Rows from block 3, named by matrix and row number. Rows with one number belong to one neuron. Each number is 500 + 25 x the weight over its row's rms, rounded and kept within 0 to 999. All counts start at 0. Numbers have three digits each. After the name is the row's rms in percent of the matrix's.
# fc1: MLP up (model.blocks.3.mlp.fc1.weight, 192x48), inputs 0-47
# fc2: MLP down (model.blocks.3.mlp.fc2.weight, 48x192, transposed), outputs 0-47
fc1.44 124:474479499475502512466477502489529495507527506531525505486541512457491501496480470436527517485484537492523493467505444495535548483511527479473509
fc2.44 127:503513516528514502529517501459508514466488451474534465525480498483467517495515459487525528541517519506491481473494500458532483489553495502532457
fc1.45 131:511511508499494526532484479475483529504487508478486477495508493482513487474519484511484498518537491512546530532491513454440487447567466527505513
fc2.45 122:504453482518537526441483531499494510497496468518526447534511503503516519495510484474498532500494504455459464540533509532508485494511497495543488
fc1.46 174:498455499512518460475538478522532484493544493541501527500545529551482483502504507486497490507524502444477464502501479478514499518472546485479495
fc2.46 140:459540476500517558510492497522504507487522472500489448512488447467486541493484539524502523476488514525473486461520515502531510481538503478517485
fc1.47 031:506461508509479532494477510521468508519487531456517486502491460463496530459461528535537512496468515534506503480453505473508490510478547484470511
fc2.47 033:519491534483481483516484478509511478494491493504483548450525540545514484496527458514467459494520541508443479497508504490503509493515464542474513
fc1.49 056:508524497502538477507513471483524533508467460451546484466517498500470497490487520522502512467494506533517509453515463523554476495504519486543485
fc2.49 051:555504472514477462532487492490486566509487529501487529479511512498469508482509430499491469504483538504522467471483516491514516467527517509518488
fc1.50 040:523522507508512464493540514462511508456479456452506494522528518499471487496494491442493509482487474507542539482499485533475466464474473505510515
fc2.50 038:510510535514540524513504484471495496509482513532516510543448456458494488523508483526482468497514491508526459510497525523495475514554515457514460
fc1.51 070:485544530521507491483489446484528489523465483478529449510514489504468479519505535508514534487498496538516487488528471522542471461526519489530481
fc2.51 068:546500490533488486498506503504488534496469499514500477479512508518481519481542473488510521515507537525505456495435512504551465446470477520523508
fc1.53 029:478459488501485495517517528525487551488496546520488489481466533518506520448508519496497482508522447540481452489465551487526506501503500490488486
fc2.53 028:508502568498483511505477458463538462529522519471487536529543531508489507517497488465497491483492502489471495509501495479473501496458521494496561
fc1.54 162:539498507526514497532477477544523529448488509501486517498448543504521501519489485447505564493494508461506498521481496474499476476534495481484501
fc2.54 220:453500540443503494537515446532508512530499533463529490516472487502489487527490489488512532491490469504472534532504484490511516490505498543452497
fc1.55 041:462491485470510487486525524527515503501501490542463487481460525528498493474538493487475453518535480466434466484487481488494512500543480490496478
fc2.55 035:507522518515485522487507511484521455527508517472481470586515493486454504527478508456523547502486494516499533486503484496517493468454498483508516
fc1.56 084:484503489493534499504532513516523539529516519552506511495512486469501538504466450504522480467503535484462461455512475483552510493524498494481473
fc2.56 085:479469497537491469529487498478507497524469454491452516506556521492510546512496510515510524485454479501468497504492508501488500438527494523537527
fc1.57 038:490468501533484507479480479494493503505520488511495473533478470482554502503495469510483535517513496522535489534468496517499455490503592496517476
fc2.57 035:498497481493507505458499516506442534475499496502521493477534513508564483442525502504503511477534512525534511489468513490479486467490479533448514
fc1.58 090:560494506525502501519515501507443506481527500528457482520528490515534463511493491531508514466516465470537525527474507468503469533495519520471525
fc2.58 082:486485528479482509523488533472501505464535507527497453533523448476538493464512458510494528475498513524503493477487514477541483473486529484547516
fc1.59 032:536508481486511508517521466480535473521498484486515474537510508467503500507495457506493515485508565476521553472534487529534507535487522509546482
fc2.59 036:489516446512494505487494528526435568505486505507492493488483482479491487468490495499514501498465519502539545481527510480479545515547525502486487
fc1.60 028:551509505478493501547500527511501490528492530502527500499483542502525546503536540539529494509522510508457516469526490498513530522550454506500515
fc2.60 021:516558510458453491499469519508510462504541475476496467514501549512475510548476487483504521532489510474486509498516506470478492512524479520546521
fc1.61 060:528478532525508525523504519508546482485462499501482531529529488451469497485475508489520499465444541497467498504524490527483452483484531508474495
fc2.61 057:503516508512485497488475489506494454529507478502523542453519471541513501494504523557507507506514485508459480494498518486463494484566442496478520
fc1.62 080:481507487524467497504499499509475478526492503494521509496463476533480497509492491568456498479528478507538498482504524472455524462560536509475486
fc2.62 076:522497442469507482501477539503486501506516498464532468493487481524530493547511478494512498489531562434511491461492479519526513489480514517503507
fc1.63 039:458518534511482476514532505526529538478487526510477502482474503506495455517506541476493470529517490513530479482537488522488552511520452518467473
fc2.63 039:482440463517497476486513478531528495481490494473498492517516481513469513565507505524522495522488535455499511495514456521550524510471481481499529
fc1.64 138:542491474541508499498481459507513513481506521500472493570522528475511487497525511495511492457465518498527497497495500479499496570526454482471487
fc2.64 141:523480540514513524470493529484513481496496456469465495529524500536496509485525465531475478524467494507497466481480533515479495512503556458547510
fc1.65 138:457491510491535505492484473555515497473502498512487490440505479535502480470458554522481496502516504510512462505484454528536506518498524534524506
fc2.65 145:490497480583503570467475502502498549482486506505475500476495536502495487481498500516481451473493539510461509508511481502494512520490487530503478
fc1.66 033:470490499500484504482492473532548517472500479488482486481506511502524471453499448507484450468525527517469521480502482496525490507509457523489434
fc2.66 025:510480469558526499469531474519482497522521521486498526487513518458477524475492523495560485506463510467494501468507465497473535481533509474467511
fc1.67 089:540506480532501533482534486494498518520474437503505477517514456497489489509487533510469480500507540441493505477489463488477552514494498486508459
fc2.67 094:501500480493436491524538517500477506512441481487469524529492528495514506528507480483510482518491526475484533500475479529488537502565497540498476
fc1.68 061:466503498481545465500522541507529458493485514453515481505495526519527498481496507524494482510518520445503528524466479516500448528547502487515528
fc2.68 068:526506508503510498565492518476498508487513503525484483497488490507404478537514446515503537471518502495503524507516503504531515481506476488508458
fc1.69 102:494487522490511511518483478512534526448502468512500505504453540491510497480536540496472576504518469510533483496521503485482487472522522480543490
fc2.69 106:472498558463476518494516491502513518488502519438514484523489508515541501541530469484558509483526500495490499496451484518526501458487528517494486
fc1.70 114:459482516524526443521465513463506498468495517548487485494486491515526523471480495470498489499499552494474545491482472541509511506540489513474474
fc2.70 125:551493453505543501546505482466489466487509474536511508500491496497485445504487523450511492484499512522518469487471511497475530532501496540541490
fc1.71 060:504446532516487515511505472521528516497499514538502564462510483514446460515511519490480461509487467459485479508490539492501513522513522512496470
fc2.71 049:508443490532480522516493467511526449520475554453500514481524460486501509511535542533486492461490504485476523479511507521509512488494540485497506
fc1.72 191:517517493528530471494524553519519507519513475511499495493569468480476525508503497497535457466459530491512485526502482483498530485486505506498437
fc2.72 204:485515506500457507500518483521479539529511523457529477500520546482538489536513494479503495456508498512475479529447481493445502511517535472504528
fc1.73 084:553476513513480519546533521519516511479472490479479528512525500463468479464492514501503535454478507520489483501495524489475465485475552525463516
fc2.73 067:527533510511496491501477512475494479542527490502530537463502464507527489497505496503507501487538493514437439524448507514483525514529461483505524
fc1.74 092:521497508528498508521522454484531510506439491494487506563530453485492480513504509479466521537510475474543528502488489519462496475517515502539510
fc2.74 076:498461508489479498469521493510450506473458461509528476518511495486528491518540486507480507513509501494543505529532531543543487480542488471483458
fc1.75 188:510526512512491487475494462542520514479522502493466506472487478503460506447470522487499521466552504503519535499493461506483466547527511546519506
fc2.75 194:520547500505516463458500517521487504504521512493484501493490475504492485533451480501558455478513506493482522448543493467491505537483509536498537
fc1.76 023:505477542465455486498472482539514452492488515487516501506534483490476509529457492503510534514492494526515511488520547455503456511472501520485549
fc2.76 023:455467539486499487496465491481499522463496509513492505403495488534505507508524517508511482509552499491480504531500497518543498536486508477484495
fc1.77 090:509549521524516509529530486535539498478518489517537483485499472516457498503467489516503496501487550486502518481446495483431505513513476497537498
fc2.77 108:498467454551480503510533489521472480511465517500496525517504502513498484559497495462486497503516512498452481507545516491522492501538483532470445
fc1.78 130:479555517522513444482488495509522486502553508565501527495493499496455486474481475510534470468512501482479488470496514505514517537494529517484529
fc2.78 137:476490472492514493496466561511506524532481469472494467512487521454535498503506494522501496465492468513504509492547543512526507455502460530528525
fc1.79 134:465514505493510477451507498516500510473532541476508527512500484495519487448506491476503469520482468431522486500533528495533509540523536474514481
fc2.79 120:503528554508488478471491517529487462497497535509508503514511534478535498508510490551543505506499473499507506484473457458510504507492438446498507
fc1.80 105:479531497532457461523496461503449534499512489500504453531519526485534467481505534521536501512478532479513514473513466502471480534508509516506472
fc2.80 108:508487422510498520494486522512506578491490505503508519520498498497464498512486485500465501516491545504492461517482543522495532514493469481461531
fc1.81 030:481499533501492475495497444488549480505519487474469486474506480486458444521461481486467532479493501519523478516522470489495488461536475519473483
fc2.81 034:492462462552485472483510503513472512505454521521517472477494468512537508486544531507504508518513516490494471493444497536543498467469518502492531
fc1.82 170:500460511531529468513481539509555474475467482548506471495491505547481481535504467477503485502545512528503483499471511481509508533451499498505489
fc2.82 162:466478510528462484483495525498525486474476507496498502479487523514525510502488476490504501539519465449528491498533516505461573490530468510476547
fc1.83 189:508541518459536535465447528483519470473468478504540496497496484492507523483466475485483503521484543512518505482478492446525529505512513497522474
fc2.83 226:511521472485504540504480472446510501435499512521530475536526470502482497501471487503450521524528484502482465507487498520538541495517511482523531
fc1.84 158:507498470474540473513491530516528497511488523442547511478492518559474508475537476526497484475511526455492507482482497497528497510544489516534487
fc2.84 119:511480519518478485484486502522540483525515542550478500489501489477478521521509536484477510510457484517531481506537476488463535435526504484514462
fc1.85 074:486486473509458503503460509560481507523484504521486479544469503493509515541515509514500510529487489468512494491531507497494522452492564533504452
fc2.85 073:487531510447554490496529493491502476488497473472513507477510481529482543497491484500534551509533476500527527456486487543489507510468479537470505
fc1.86 042:556568524495525525529522513460482493476491466497506536513538510501521509499519470489497516470449547513525520512514515509492501484485495519485534
fc2.86 040:513493483546556496482490510526520482546497472523512487532463484510544508505462498536476469487507499468515481508502487502457479524501528487537452
fc1.87 096:554462518512499506525493494503464509526500518457501486520524466515533530481484487538484511453492466507525511528502501459494462458524518497535529
fc2.87 083:529476517486510506500497506450490501493515478520537526471521521484526499499502476496462516463529473436477492549520509494483532521539546466505505
fc1.88 025:514487469487499510455495490511483502488506493462549502483481534526503514475525550497485449485524475481507458446529516463480531504493466469489506
fc2.88 023:531534548504493523518507479492530485479522488457465526512497529485490490538510458446514454466458511497476489509511478476491521495524522488530523
fc1.89 052:471530534503465487498493495526517465508485547532480512516492463494513525516496461504476519481459500537523498537506537503510468467529519543469532
fc2.89 060:486452506537539504521488460517520479523487466502465524453519473520513502514503513538478509500567497461512493492481487497517472509450515522508495
fc1.90 083:550475504545498499482559513541490495492509473516461497527473532525502477519483505519482473479517458478501486516522513489502461502510543548477494
fc2.90 085:480527488492504516526484490460525485462536521470525528511524462474519505492504523486493512470465514530510486490483503443516493487527495475522575
fc1.91 200:502474508487497511562462498477472472509481501507501493514545555486500489524527536516469478481485549475501461544472490524495515465511490512483521
fc2.91 198:486524457511519514535520538531501518516489504501498511496516532493523509559507494468508478513463461497472484441512496441527480527468514492492478
fc1.92 065:502470538527521441497557506487531486482454480479499497526532495483498498503509502481502474528464451483488540501513487540506529495493524465529494
fc2.92 068:482496510478458516525497469508493510517482506477480522498496488440498465514523487523483461548545469503507520510550519517517517543510524472491453
fc1.93 163:515480516493485511545501475482527513510454478476550454533479511486523510491546481509501532527475470484518512541504498487483526479539472453498502
fc2.93 173:477470508530534539451470520479506530502481447480535493521487523483537477508502501535503468498496515498487468520557508467478485483500473522523518
fc1.94 213:524482510526468535521482505527516503479456476489498457521513482436498493560497522501488538520517486545529494505469495481492499452497472504506512
fc2.94 177:502506490456514448496504547511524464516548515534533498483492480480473534476522505558513520504476474471495500448518478483512500505519494471515494
fc1.95 161:534542461482536501536504512522467489478536474499537474513470528498494509503527499482509490496464483488539449477539451491508497521464511498524515
fc2.95 171:523477501511506506488494485482499475486547450504483547506484495515490480499467485475507480505515508571537519514484472516495506496512440482511562
fc1.96 023:509462467513477457510480487501509496514478529533508518489518505514514478483494450507476468511503509418517538505460473504462495519482467527480501
fc2.96 025:478470465524538521512520493518494518492496495540467510472497500492459489528484486524450524484496502450504502515562498538491543510528493495474465
fc1.97 049:441468520498482502473497481531506507531529523524491504487464478489531484498477505519473468548499472486523445510466525467487489508527550503486491
fc2.97 045:475467477546497502508496484496516513467483501461471501473559515530515489490537486504494518481517525496496536504483482499549514479423486519490524
fc1.98 035:482522528500528468513529497474515473500533469455483477512515516492465519533492548492491531478492494492508524526553474550527477480543498513517516
fc2.98 033:523511485486488469564502519454478523489470514519502505506471458479488473502511474503485513500533475529510498481435520526547504478517537506498525
fc1.99 035:510506481505497524493460517494482499515468477464536508509518491506493546497520561516521535489504526482506547485510466493457509514468504463506562
fc2.99 038:533522520433486475513517529506506515477524480518504503485465532519471493551478463469487488493503515523488479511539511507502497502559462511500462
fc1.100 121:529455495535497473535459512458519511495508503467462508510541502484499479519441489491489492452505520495537489486529502530497522466514525535475505
fc2.100 133:494515516501524492518479496463486474492482464521551516463480482518525505504515540490537473516477499506508459496486505524470475533556507486435495
fc1.101 072:547518512534505532512505537495534528486489466514492517510524487512461507530495532456476497484485537456492530474535466540459486478490477507503511
fc2.101 060:528484533514490484509536513496493464491476518515504529513477474536495524530458519514509477505477518485493506458505481504488472482598476479506493
fc1.102 033:463443486495482492475469470521523487497513550513496481505470516482532501478485537520517460509496482480510445466471537466504512495513513487514459
fc2.102 034:492510521506463511500487486513486504470487498480469525455545559535488486484531493484549503510470521483459543491495500473478539487481501526481537
fc1.103 173:479524489502533463529512536476503520567495493509468497572477508507454505481523494499509504478509500459530488504500501461482504530540494474494507
fc2.103 146:485470510494494485436510536465497521469486475507501500465548467527514509458559522550497481506514509524502488510516494499527510470492505531485470
fc1.104 027:521517512499470490457473521483484448490461528464518485538510476497542525479490488496524516484450536533518531495507486493503456477482537480502512
fc2.104 024:506492491466548498484467509522516520494528474506518506434483543526502518504481486525496475515534529458521494506536490479450485522535474495484471
fc1.105 113:501480496489531516513527525517500497520489490503476467504501515499509537436546514501476462536503532446448502475495453493503476539512493474507514
fc2.105 111:549534557494489476503526510464485473500486489504478511509531476492431506516498473469542535510502484514504557489500467492510477485504483519488482
fc1.106 197:507504531494538516477558483547528504462504481518536460496493472511469514471517506466532516507495521538527489487481528443491483518512476497518484
fc2.106 220:506527460532502491535460533473465482501509463521517505470486491505542512549500482458482489498495486499512490489525512546500449517527531506456502
fc1.107 125:494491531530484508495540509537485510538458497518495493461464516529499492499470483473492528498475494467526494502509506494548551502477427516512512
fc2.107 096:463477518504480487490525450494501509523474491469505501473514515457492529516500508497438495524456559535543516519517491493502527519476510480532513
fc1.108 026:550506521477510507481505521465477504517431488502510527526518484506508519485554510472506478458495470522516548477504520513505524472459525486524496
fc2.108 030:493516550484518531480499507499521469526488457471462514522473499472515513525495489499472470516500494491513491512520504505456490525506579472526452
fc1.109 134:474516491499494485470508460470526492499500501524554535486535507456460497508471512441520526514457498480542521500530504490528516470493537493506504
fc2.109 113:510499506503495501553471533455517528514496485511512497480493484481461531471503447485526496500488517497536526470497506528540477457487526530536455
fc1.110 048:484487487537525520465502490525576535494481460483488553527500507523479482463500514494473467460488512479460497460509500488499525492511517494478498
fc2.110 046:507506514484481494531513476515505462540542520486485514496463508470517520512511493536548453479486556477481502438495490497513527482534496475481501
fc1.111 073:491486521485467457533520549477481508519510504493542477522480504478464522467481518470471522465521512498474527486480505522459486515471474476538537
fc2.111 074:531474537459493492535502514462447492516516517511522528515483431539476472513467478495473543480526501518471501511520519509514471497515505511507491
fc1.113 049:507483456546534499508540498508500520490507438481476492484494530509486480494479550509490482470507483421491526496495473509477493534513497524501478
fc2.113 051:501530475477481478558519506476505476469505540508505514536494492473458488520506478512512508470440519525485504480506514495510534494566494482496539
fc1.114 031:491507455522492501507507481495456511496533491492525503518476527467517533485471493500477552517458525448543495549488473509485479522500521494458516
fc2.114 030:527494465496535480550524475523486504510501488539503520510503503516532476499491428539456500452509517502510488476485491477493516487478476546467503
fc1.115 059:557491540507483531529501497502453490511472497505479475501545493455492535483503562490542514527482499525468500479494496478507467471476501521510517
fc2.115 066:519537584469485485486473497460499457506491473536517530497514498522507529499516508505505512516516498513449478515464511508512448517503465508494506
fc1.116 055:489477529505479516553515504525530501507550489511477495514530511453533503499463478519508538541482527472485471536448487478492467503488508521495481
fc2.116 052:480515492513448476495516521495462492523505508537514508521526522529508468483511476525495543504543484526451511492476518491477493466490440530465520
fc1.117 047:496509448472481470550525495540474552483510512540485483485483545516487493478511485521496467490539489477493512507497515488503504534510447533471489
fc2.117 045:506506511500529489548530481473515471502501497518493521557491473465449515514473500490488527492433482484464477495516486520495502527509526465531534
fc1.118 139:563465520533469499511505480543473506462496499507539501479531474474500502553459514512509478524501530509493524460486528521499527487464504510479494
fc2.118 131:507475515486486455427511526480487513486479473515529563463540479529478512496526552495523478537509490501497510517526480502515504498490491488482484
fc1.119 193:518502487494477482524497492468496519506509504462478504513525494460543533477479488504487488464501459475520549478561486512528570493513526485507501
fc2.119 186:510469535529431502508471551493488466506501536507534511499439515523520512506498474488494523484495509511495478510505553497520484510507483501452471
fc1.120 045:510467485459513495555490506477499511492480500526532500458464517515498511483561521515493496457543504480472532472500506510490531508520476480447513
fc2.120 038:529497495474479496489462524537473465524542523472487435539485497510504481546464500467499507472509533463492500500540509508508491502488523510534478
fc1.121 150:511520474519491508474417530538503517501488514535493510485475547472486483482467515484495496455543529508513494515489486483489483517493470538464507
fc2.121 177:492479515496489543484487464526475523500500495507552481507484477481514512451507471504473474500510472493522563543550510518515450498516502466493495
fc1.122 041:507499523490468493502512488526492511455538513464486514468531504574454490506517479446481495460514504508494493512511526472519504487478525514491549
fc2.122 050:533482507524540491496503498478508498527507548524505494511453455477508501504487501472486461447540470492472475496513490519499528508507566462489493
fc1.123 029:530505502540503510534507458490487544502503470482481538530521485463490528466487528502497522460458464447514524481491514496467515484502523498480535
fc2.123 035:499511517485489484528521472524497479524492499518466545526481513479549477507525463531470445505545518465456477475488522487524523536503512498492484
fc1.124 095:467494493487501462521521513539490508516522478463519470479475510545511519503540524549470452518547455464520495492505495481492484496511486489542501
fc2.124 096:542538497508520533511525480460507489452510505490506505535498487467443449530502467470483518493498464524509495509524519477509499500531493473542471
fc1.125 031:495469464496512501535507470523507523458514534509490497487494532516495531439535552495497490456515496501503491433520539493494534478513491509507509
fc2.125 038:519514546499480513494504455521480468533527519520472552510513508500488470531491488470536481487508499450446504470505492472480532522509542509483513
fc1.126 045:465509454473505465557532492496490561511475507485496481501490518465498481466491557501500499483518511518482497460507499498504524521533459500458498
fc2.126 037:488501474471450468541463486479498523540490484524478536542510497494466487540502498494461507506485525481493461518480550527515532502506518516501538
fc1.127 044:503449516524549522482490461510546493515464496512519516462535461467497494494478549533484459501494505487490490466531494519497489497492539490521475
fc2.127 037:496493492532478500467492487514487522469482495514466539413562486532488505470517515534520479515491487494481538503491495507529517486536509500480486
fc1.129 095:502511469558508469502478495523531494444492482519493493495493516486562512495445498466532536515488549515509500508494535488497478464492480499506526
fc2.129 115:488481515454501494520512468506482515501483520514518534485523531509502444480507515498539517499488468508486528527490521438474524462527517546455499
fc1.130 142:492518530506506495516461463497498501517462473522479474473467507519508467467491534534547487480535539483504513478511504497493553467531495450496481
fc2.130 150:520524510451532482489473489502508492517509486485466514468495529460468476520480475468507560524485507509492490544473469522497480496510522528529555
fc1.131 149:516549505539514478481513486480511551542467463518529465503514527496473485479498526480524514520481490526477493443527452528488509486522512488493493
fc2.131 154:507494449506479489472510508524519526513501507490488490501527521493485523476531446505487519506508570515513480520474514488552498463462456495470531
fc1.132 065:569508518514507533527514477526494492500493417502496482535524467456517503493481478514517524492464509528462501461500504479498513473498489516508497
fc2.132 060:494526514483459486484510517512455512533513489499525523541492522470561472434513493504520453516521535521481517471489518472506491497516477524503496
fc1.133 094:489494509499487499513541519511461527499444499526515502466487491525474498497507473500498532440509515485535493493479489506535538497465483456557531
fc2.133 085:509487526492497488461548497503511539506492493446520543496502491480473502524457506478469519511479524501496475510564496489466537530525473485524471
fc1.134 064:498489487516499491440499538508481477472456485533501460521459504511514524499508568498557515488496476512485501487475516522512498501496560501500514
fc2.134 063:496495534436492529504432523486522494483519514460497499475500562516507517518502535484524470496495540519498503514492508499461486497506485495470542
fc1.135 040:484457498464457477535489503504468468494498517519504462491481542484497537495528524535519491526505491469462460488491521476545509509463474471492475
fc2.135 042:521547548452460478508476530484508504496512494477471514501520549510465483520467473470512511525481483512466534496490505482461502505490482533514540
fc1.136 133:531521493428481464510518481534496506499500494508495507496536503504556490491496564480466492475518468515529517492479463503506514521467543507499518
fc2.136 152:469474451532520522507503488509523523496553495504440477528485510472524468510502499470488491484527533491471504514500477509519530525472548495503453
fc1.137 039:502500493475502506531523444506467513482518495482514462510486522511456524503548518492464494470538466503518515476561504507520481492530472513524540
fc2.137 042:547508549503516508512529487460450494476513512491521487534495470459497494482511489457515520493482483499499503490461487499531484526507556452537510
fc1.138 072:522539517518513480477534500477537528519475519491542493489513510478494519486475471462498519478466502557518489478546518505548474471516543486507503
fc2.138 069:527465498544508460537470473474511529550487488481478513457543509494522536469501459508505475496492517457520488492486494478518510486487544493523495
fc1.139 068:489489474527540514509478451509542495499502500500482515537497509505495509438510521502503499462502508451504502472540532485489563478491484469479534
fc2.139 075:515516528493489510533510454536501489553503500503455557509467499481496467520505474498531482487511521460449501470500487467520535508465493513496517
fc1.140 122:522529500487517481533486503510560553506506461478474519502522500510509487475467517514493497463502494505472509462514484530517540450551464494482492
fc2.140 124:465513503498470498488483485503520481516542514513495538471450495485498502514529469503508532554543514456504459478479526539474505514474504471486539
fc1.141 034:489517467527526489525519521500482481463517454542492444525486519505510514501499476502504511489480541486450486515539486574521495523500503507509483
fc2.141 031:513505465487503504522470517483481537525525515524530514519501484477464484492442522493550511478473494531522516478498490495461511498523464515461560
fc1.142 144:491494525478447477500506493533537528474487503508459486502462460492484497484525508479512498470535551472532467550513506510480506468471532502482487
fc2.142 127:537485514493519499469540508541513525497496469451485493512505461540531520493473508488509512489496529501435440498523476493486527496507463493519519
fc1.143 037:511495524512528486474536449498555520501479512493493543463536505470526459470462520478481456513488508514511513491545477478517504511518500501486463
fc2.143 039:457475444536504475459514463527526516503509491527478509459536501487509526480522513518509485508472502445520526504504484485526548508490530472487507
fc1.144 034:500500523506478550487470462513521481485512511455502504512489518436511485508457488507509504485456555468547482524534521486509493498486508523464497
fc2.144 033:515491511540529473489507485546477486491474471496526516442503479560535522463532487555525488490483518482483516485479475469494510486489504514481515
fc1.145 061:544486505493450487515505524553505493502532513455550505522485503473492496481479500512497513494496492469493507505528544447521496508454510466498550
fc2.145 066:537540520497494504550487484524519469535503499474492522502475477478484466513529441496515462469568485497464492518502490507497524531489474494509503
fc1.146 038:464521514509474502459473485521501453524499525462502462513518486490566494485472497546531506505485529535518513533485499469531483500521536506496479
fc2.146 029:490502463510511494510484506520506553472505465510491501409501547524490500472533473488504504530536528490494465498503509493488510475487477544481506
fc1.147 033:524482542546480523481498473521517512507464490488501538517523448501489484502513497500477470516523478472546559472475496497464484490474541495522513
fc2.147 035:526476541501526512477542464527493475482471495500473541493502477492499487518533479519480463501544507485482495499527493506543493529531496470490431
fc1.148 056:523488497533531493516555525531520496472511471509481512485492543547498491496506514514486480475503490435472548505507465524493496544528499538503509
fc2.148 058:509507491491509510535526482499506452484530552521510509525497471466437476531487503510517520459468509513492516469527496470515524498557491469491522
fc1.149 097:521465480496490526492472492530443490486549512538521475508467462541446503517538467507491498463487508479492521522491519484511503510504525534482524
fc2.149 085:544442490528544519516496517528492447525484507516472499484494491499512493467495501487459527451502502489498512496478478544476519496487547524505541
fc1.150 124:534482503509473537525527528544514518504506458494491517524481489465498474491494529527475497469484488478483471488533518471467462487510553537459513
fc2.150 125:506546444521482505507479511465502494512555498467537522503525471492498478495485526474527509477513498509514498510441509486510524483504443487521542
fc1.151 025:487478475515494471487484486466484499532514539513540467503448466466527516481460496500512528514491516484559469484492482528523493514481531462516475
fc2.151 030:498483475510486504493484495539468552495491476510479519468542525537500476506504450513483503493493551485515523491521502460487530475504469562477521
fc1.152 046:510493542529521504467526438510558476535480488518503533487543491489489466519477518511464507520491487495531507505530496497478481490538537531505479
fc2.152 046:475474457539495498473513484513489520486478514522490489441525465495526525469542524518512503515505514478520510492451493531553503493469539473480503
fc1.153 051:516432477512491508562476462505497523491498507506480468519496526466510490452484478460488520520526516495491492460514506497475506476491470466515458
fc2.153 057:488489535460481499447499470518462517535518505512526550489531516491522475487487503465541505497489499488509521501494509475453504490518508534455550
fc1.154 037:478458482477515480506494532480506467497512535522509460508507533469535549467519540523540488481494540482453497510480483521530477475485505476511512
fc2.154 043:538555541495469507519473532479450491508506474528480509488517512520474476497478497497526547519511460530470517503480517488450486474515482534497505
fc1.155 088:496480535499507503473527502486442515482512487466519493501504488499537525539507507451498421523522513486511483494482480472517553492485500488491462
fc2.155 082:496476491463477521518517515522484497519495454439475514502508510494507543544531445528484479503505495484464517522477496508489539518477502553505476
fc1.156 084:484470494487488457532483520491496501547514513517517483540478488506523544487523536533489512505506454466499465504538487543507529453533500469488495
fc2.156 080:490531479503450497510488510492510523508493483478491528507506501521504450547487507466472510515537480449486502471499543515489530484464516558484539
fc1.157 043:460534562469503491507489504452526486501498488465481501477506513495486496496520520485484522535513442495547501536509488519469479469553501503519512
fc2.157 042:501476502524525504487515527476516504484491500466508447522483492511485489541511458476484530507559495507508491507489508529559468463461528479527467
fc1.158 115:477521529510526522481520480525524489497499489552499452479479483533488476504530557465498481492516500475506465505457503455499460515483495541521504
fc2.158 124:552479530524499500550475515453489459491459513484514524469470511504496535526508503488519502511504514521462492516498492533512451499497465504453529
fc1.159 032:511513513575505516473536514514522495472474484503484480545499514509502488508502507485520537501495487538505496521512535542556538517466522501520459
fc2.159 027:487489541457469520500495487518518514519500508485501536492487519463524511491532506506536433506475533521504487477498506482456515489521498503457566
fc1.160 047:507534453502490507517516499507487481501505488547498474529458522510526512498519480507467484472482489500466451459553528504486525462550490527481488
fc2.160 045:475522464499511518474472492498500502534545502461516504530514493495528500491453540470540496492500510451539515470486480457483480502477507497499558
fc1.161 126:470475458516533467472503522508463456488557527539479472516492490494494505487503447505470546520516466479517495524482518486477500515510527479496515
fc2.161 112:467472476498532468496514545528495544507528494516460446467504499483499469455510478488501537508525497485550525510503503497502516492461508490538528
fc1.162 048:495496513489510491519538547528525493508512479532488501496466526530494519498529492505459446500525477455438473478539485523468484492540495494502498
fc2.162 046:528527503523503525497503502468511456509522510458498509561531451494466479535455500473507543499503468519500528490496488461522483482510495467523520
fc1.163 025:471462559458501479539501482516515500476474498531445496455524496484454478485500515493501474502478462518480495499502521527510490490503467545507479
fc2.163 025:487454547518488497489482478466500475496496517521509519468521470501464520518499547505524520532505471497471497504474486567530484515466537465494512
fc1.164 105:525494493496511527524536465486542498516497457514512470549513468486494518492497462497479529529508507459520537493485493517471513520484559462537494
fc2.164 099:480484488505495520471494501527438552526506507512507487524504497475500463499490475453513481502498517501555552505562514507489519512525472475482479
fc1.165 111:513519471493499454543493519518498526502477498481487443528453518501530504491509532534504471511541468524507500483479512524490485504546455533527488
fc2.165 098:489534515485488516522472512447506510477494487517518489548489507477429507519514513481495534471435494512531468503509541514501500469526489496521517
fc1.166 164:494491509512508449492512560464496479521473470495495474514539467518477471466541535548503456493512502502517508494514530452504511514513492524524487
fc2.166 197:441501512476462529508501447502480503486509534529534522470516511470502475521504506499510504508512502525497518511512449500500501524456504567457498
fc1.167 029:496488452463489464535538497491460554504532469477489486476493525494472484516499507463478498509547494458505534469506466498479521522519469504502508
fc2.167 031:476519445489488487494520517471471545488493532511514491555479466460481482510488506463465528473488493518537499518514533518524538512534525488484493
fc1.168 035:488492491497471505468490481514466539507503487484524490508458464508517503480487471526482479497537472524552467467466533464504472503484561471496488
fc2.168 027:532491512503518490507502492491494537481492502445489531512522541506541517483526449479475430455485560478493489488519488482501513490497511489511502
fc1.169 037:527507453510537504524507531491528471475504494487518497491529537516469482481489465477504495491476535430451504494493477499493501532482446515517482
fc2.169 037:509507477544496522542494496499510463536494527534486508505482501494435482519476486517506523477474473511486519507537502492441534483551464509500508
fc1.170 121:505470545525492523521527472539503510462523499508497450496520526472522488529442520484485494501466484526467488513510509549501522518475488523458514
fc2.170 128:481435507508483496499504464507504522468506514559521510466535465473507509509499544525521480516481475549486482509476477508512521503485508493463547
fc1.171 100:495506501542458466539513491501478540460500541529476468513509518481552462487481504511536497496506513513523514521493504498494501535485458516445476
fc2.171 079:482448478485480515486471511534505538492514487542487468524523448506496517540492497531500503550462511494472461500522513520477515509501477468516538
fc1.172 035:477493537527506520503476495503535469512540479516490515498534480505545489524490462546502529516485542481483508562458478493491492505502552510506519
fc2.172 033:489490438523498490483509548520464525495491535515518453476495514514530475459503533510507525493543492540499509501497513517511495461485461522467467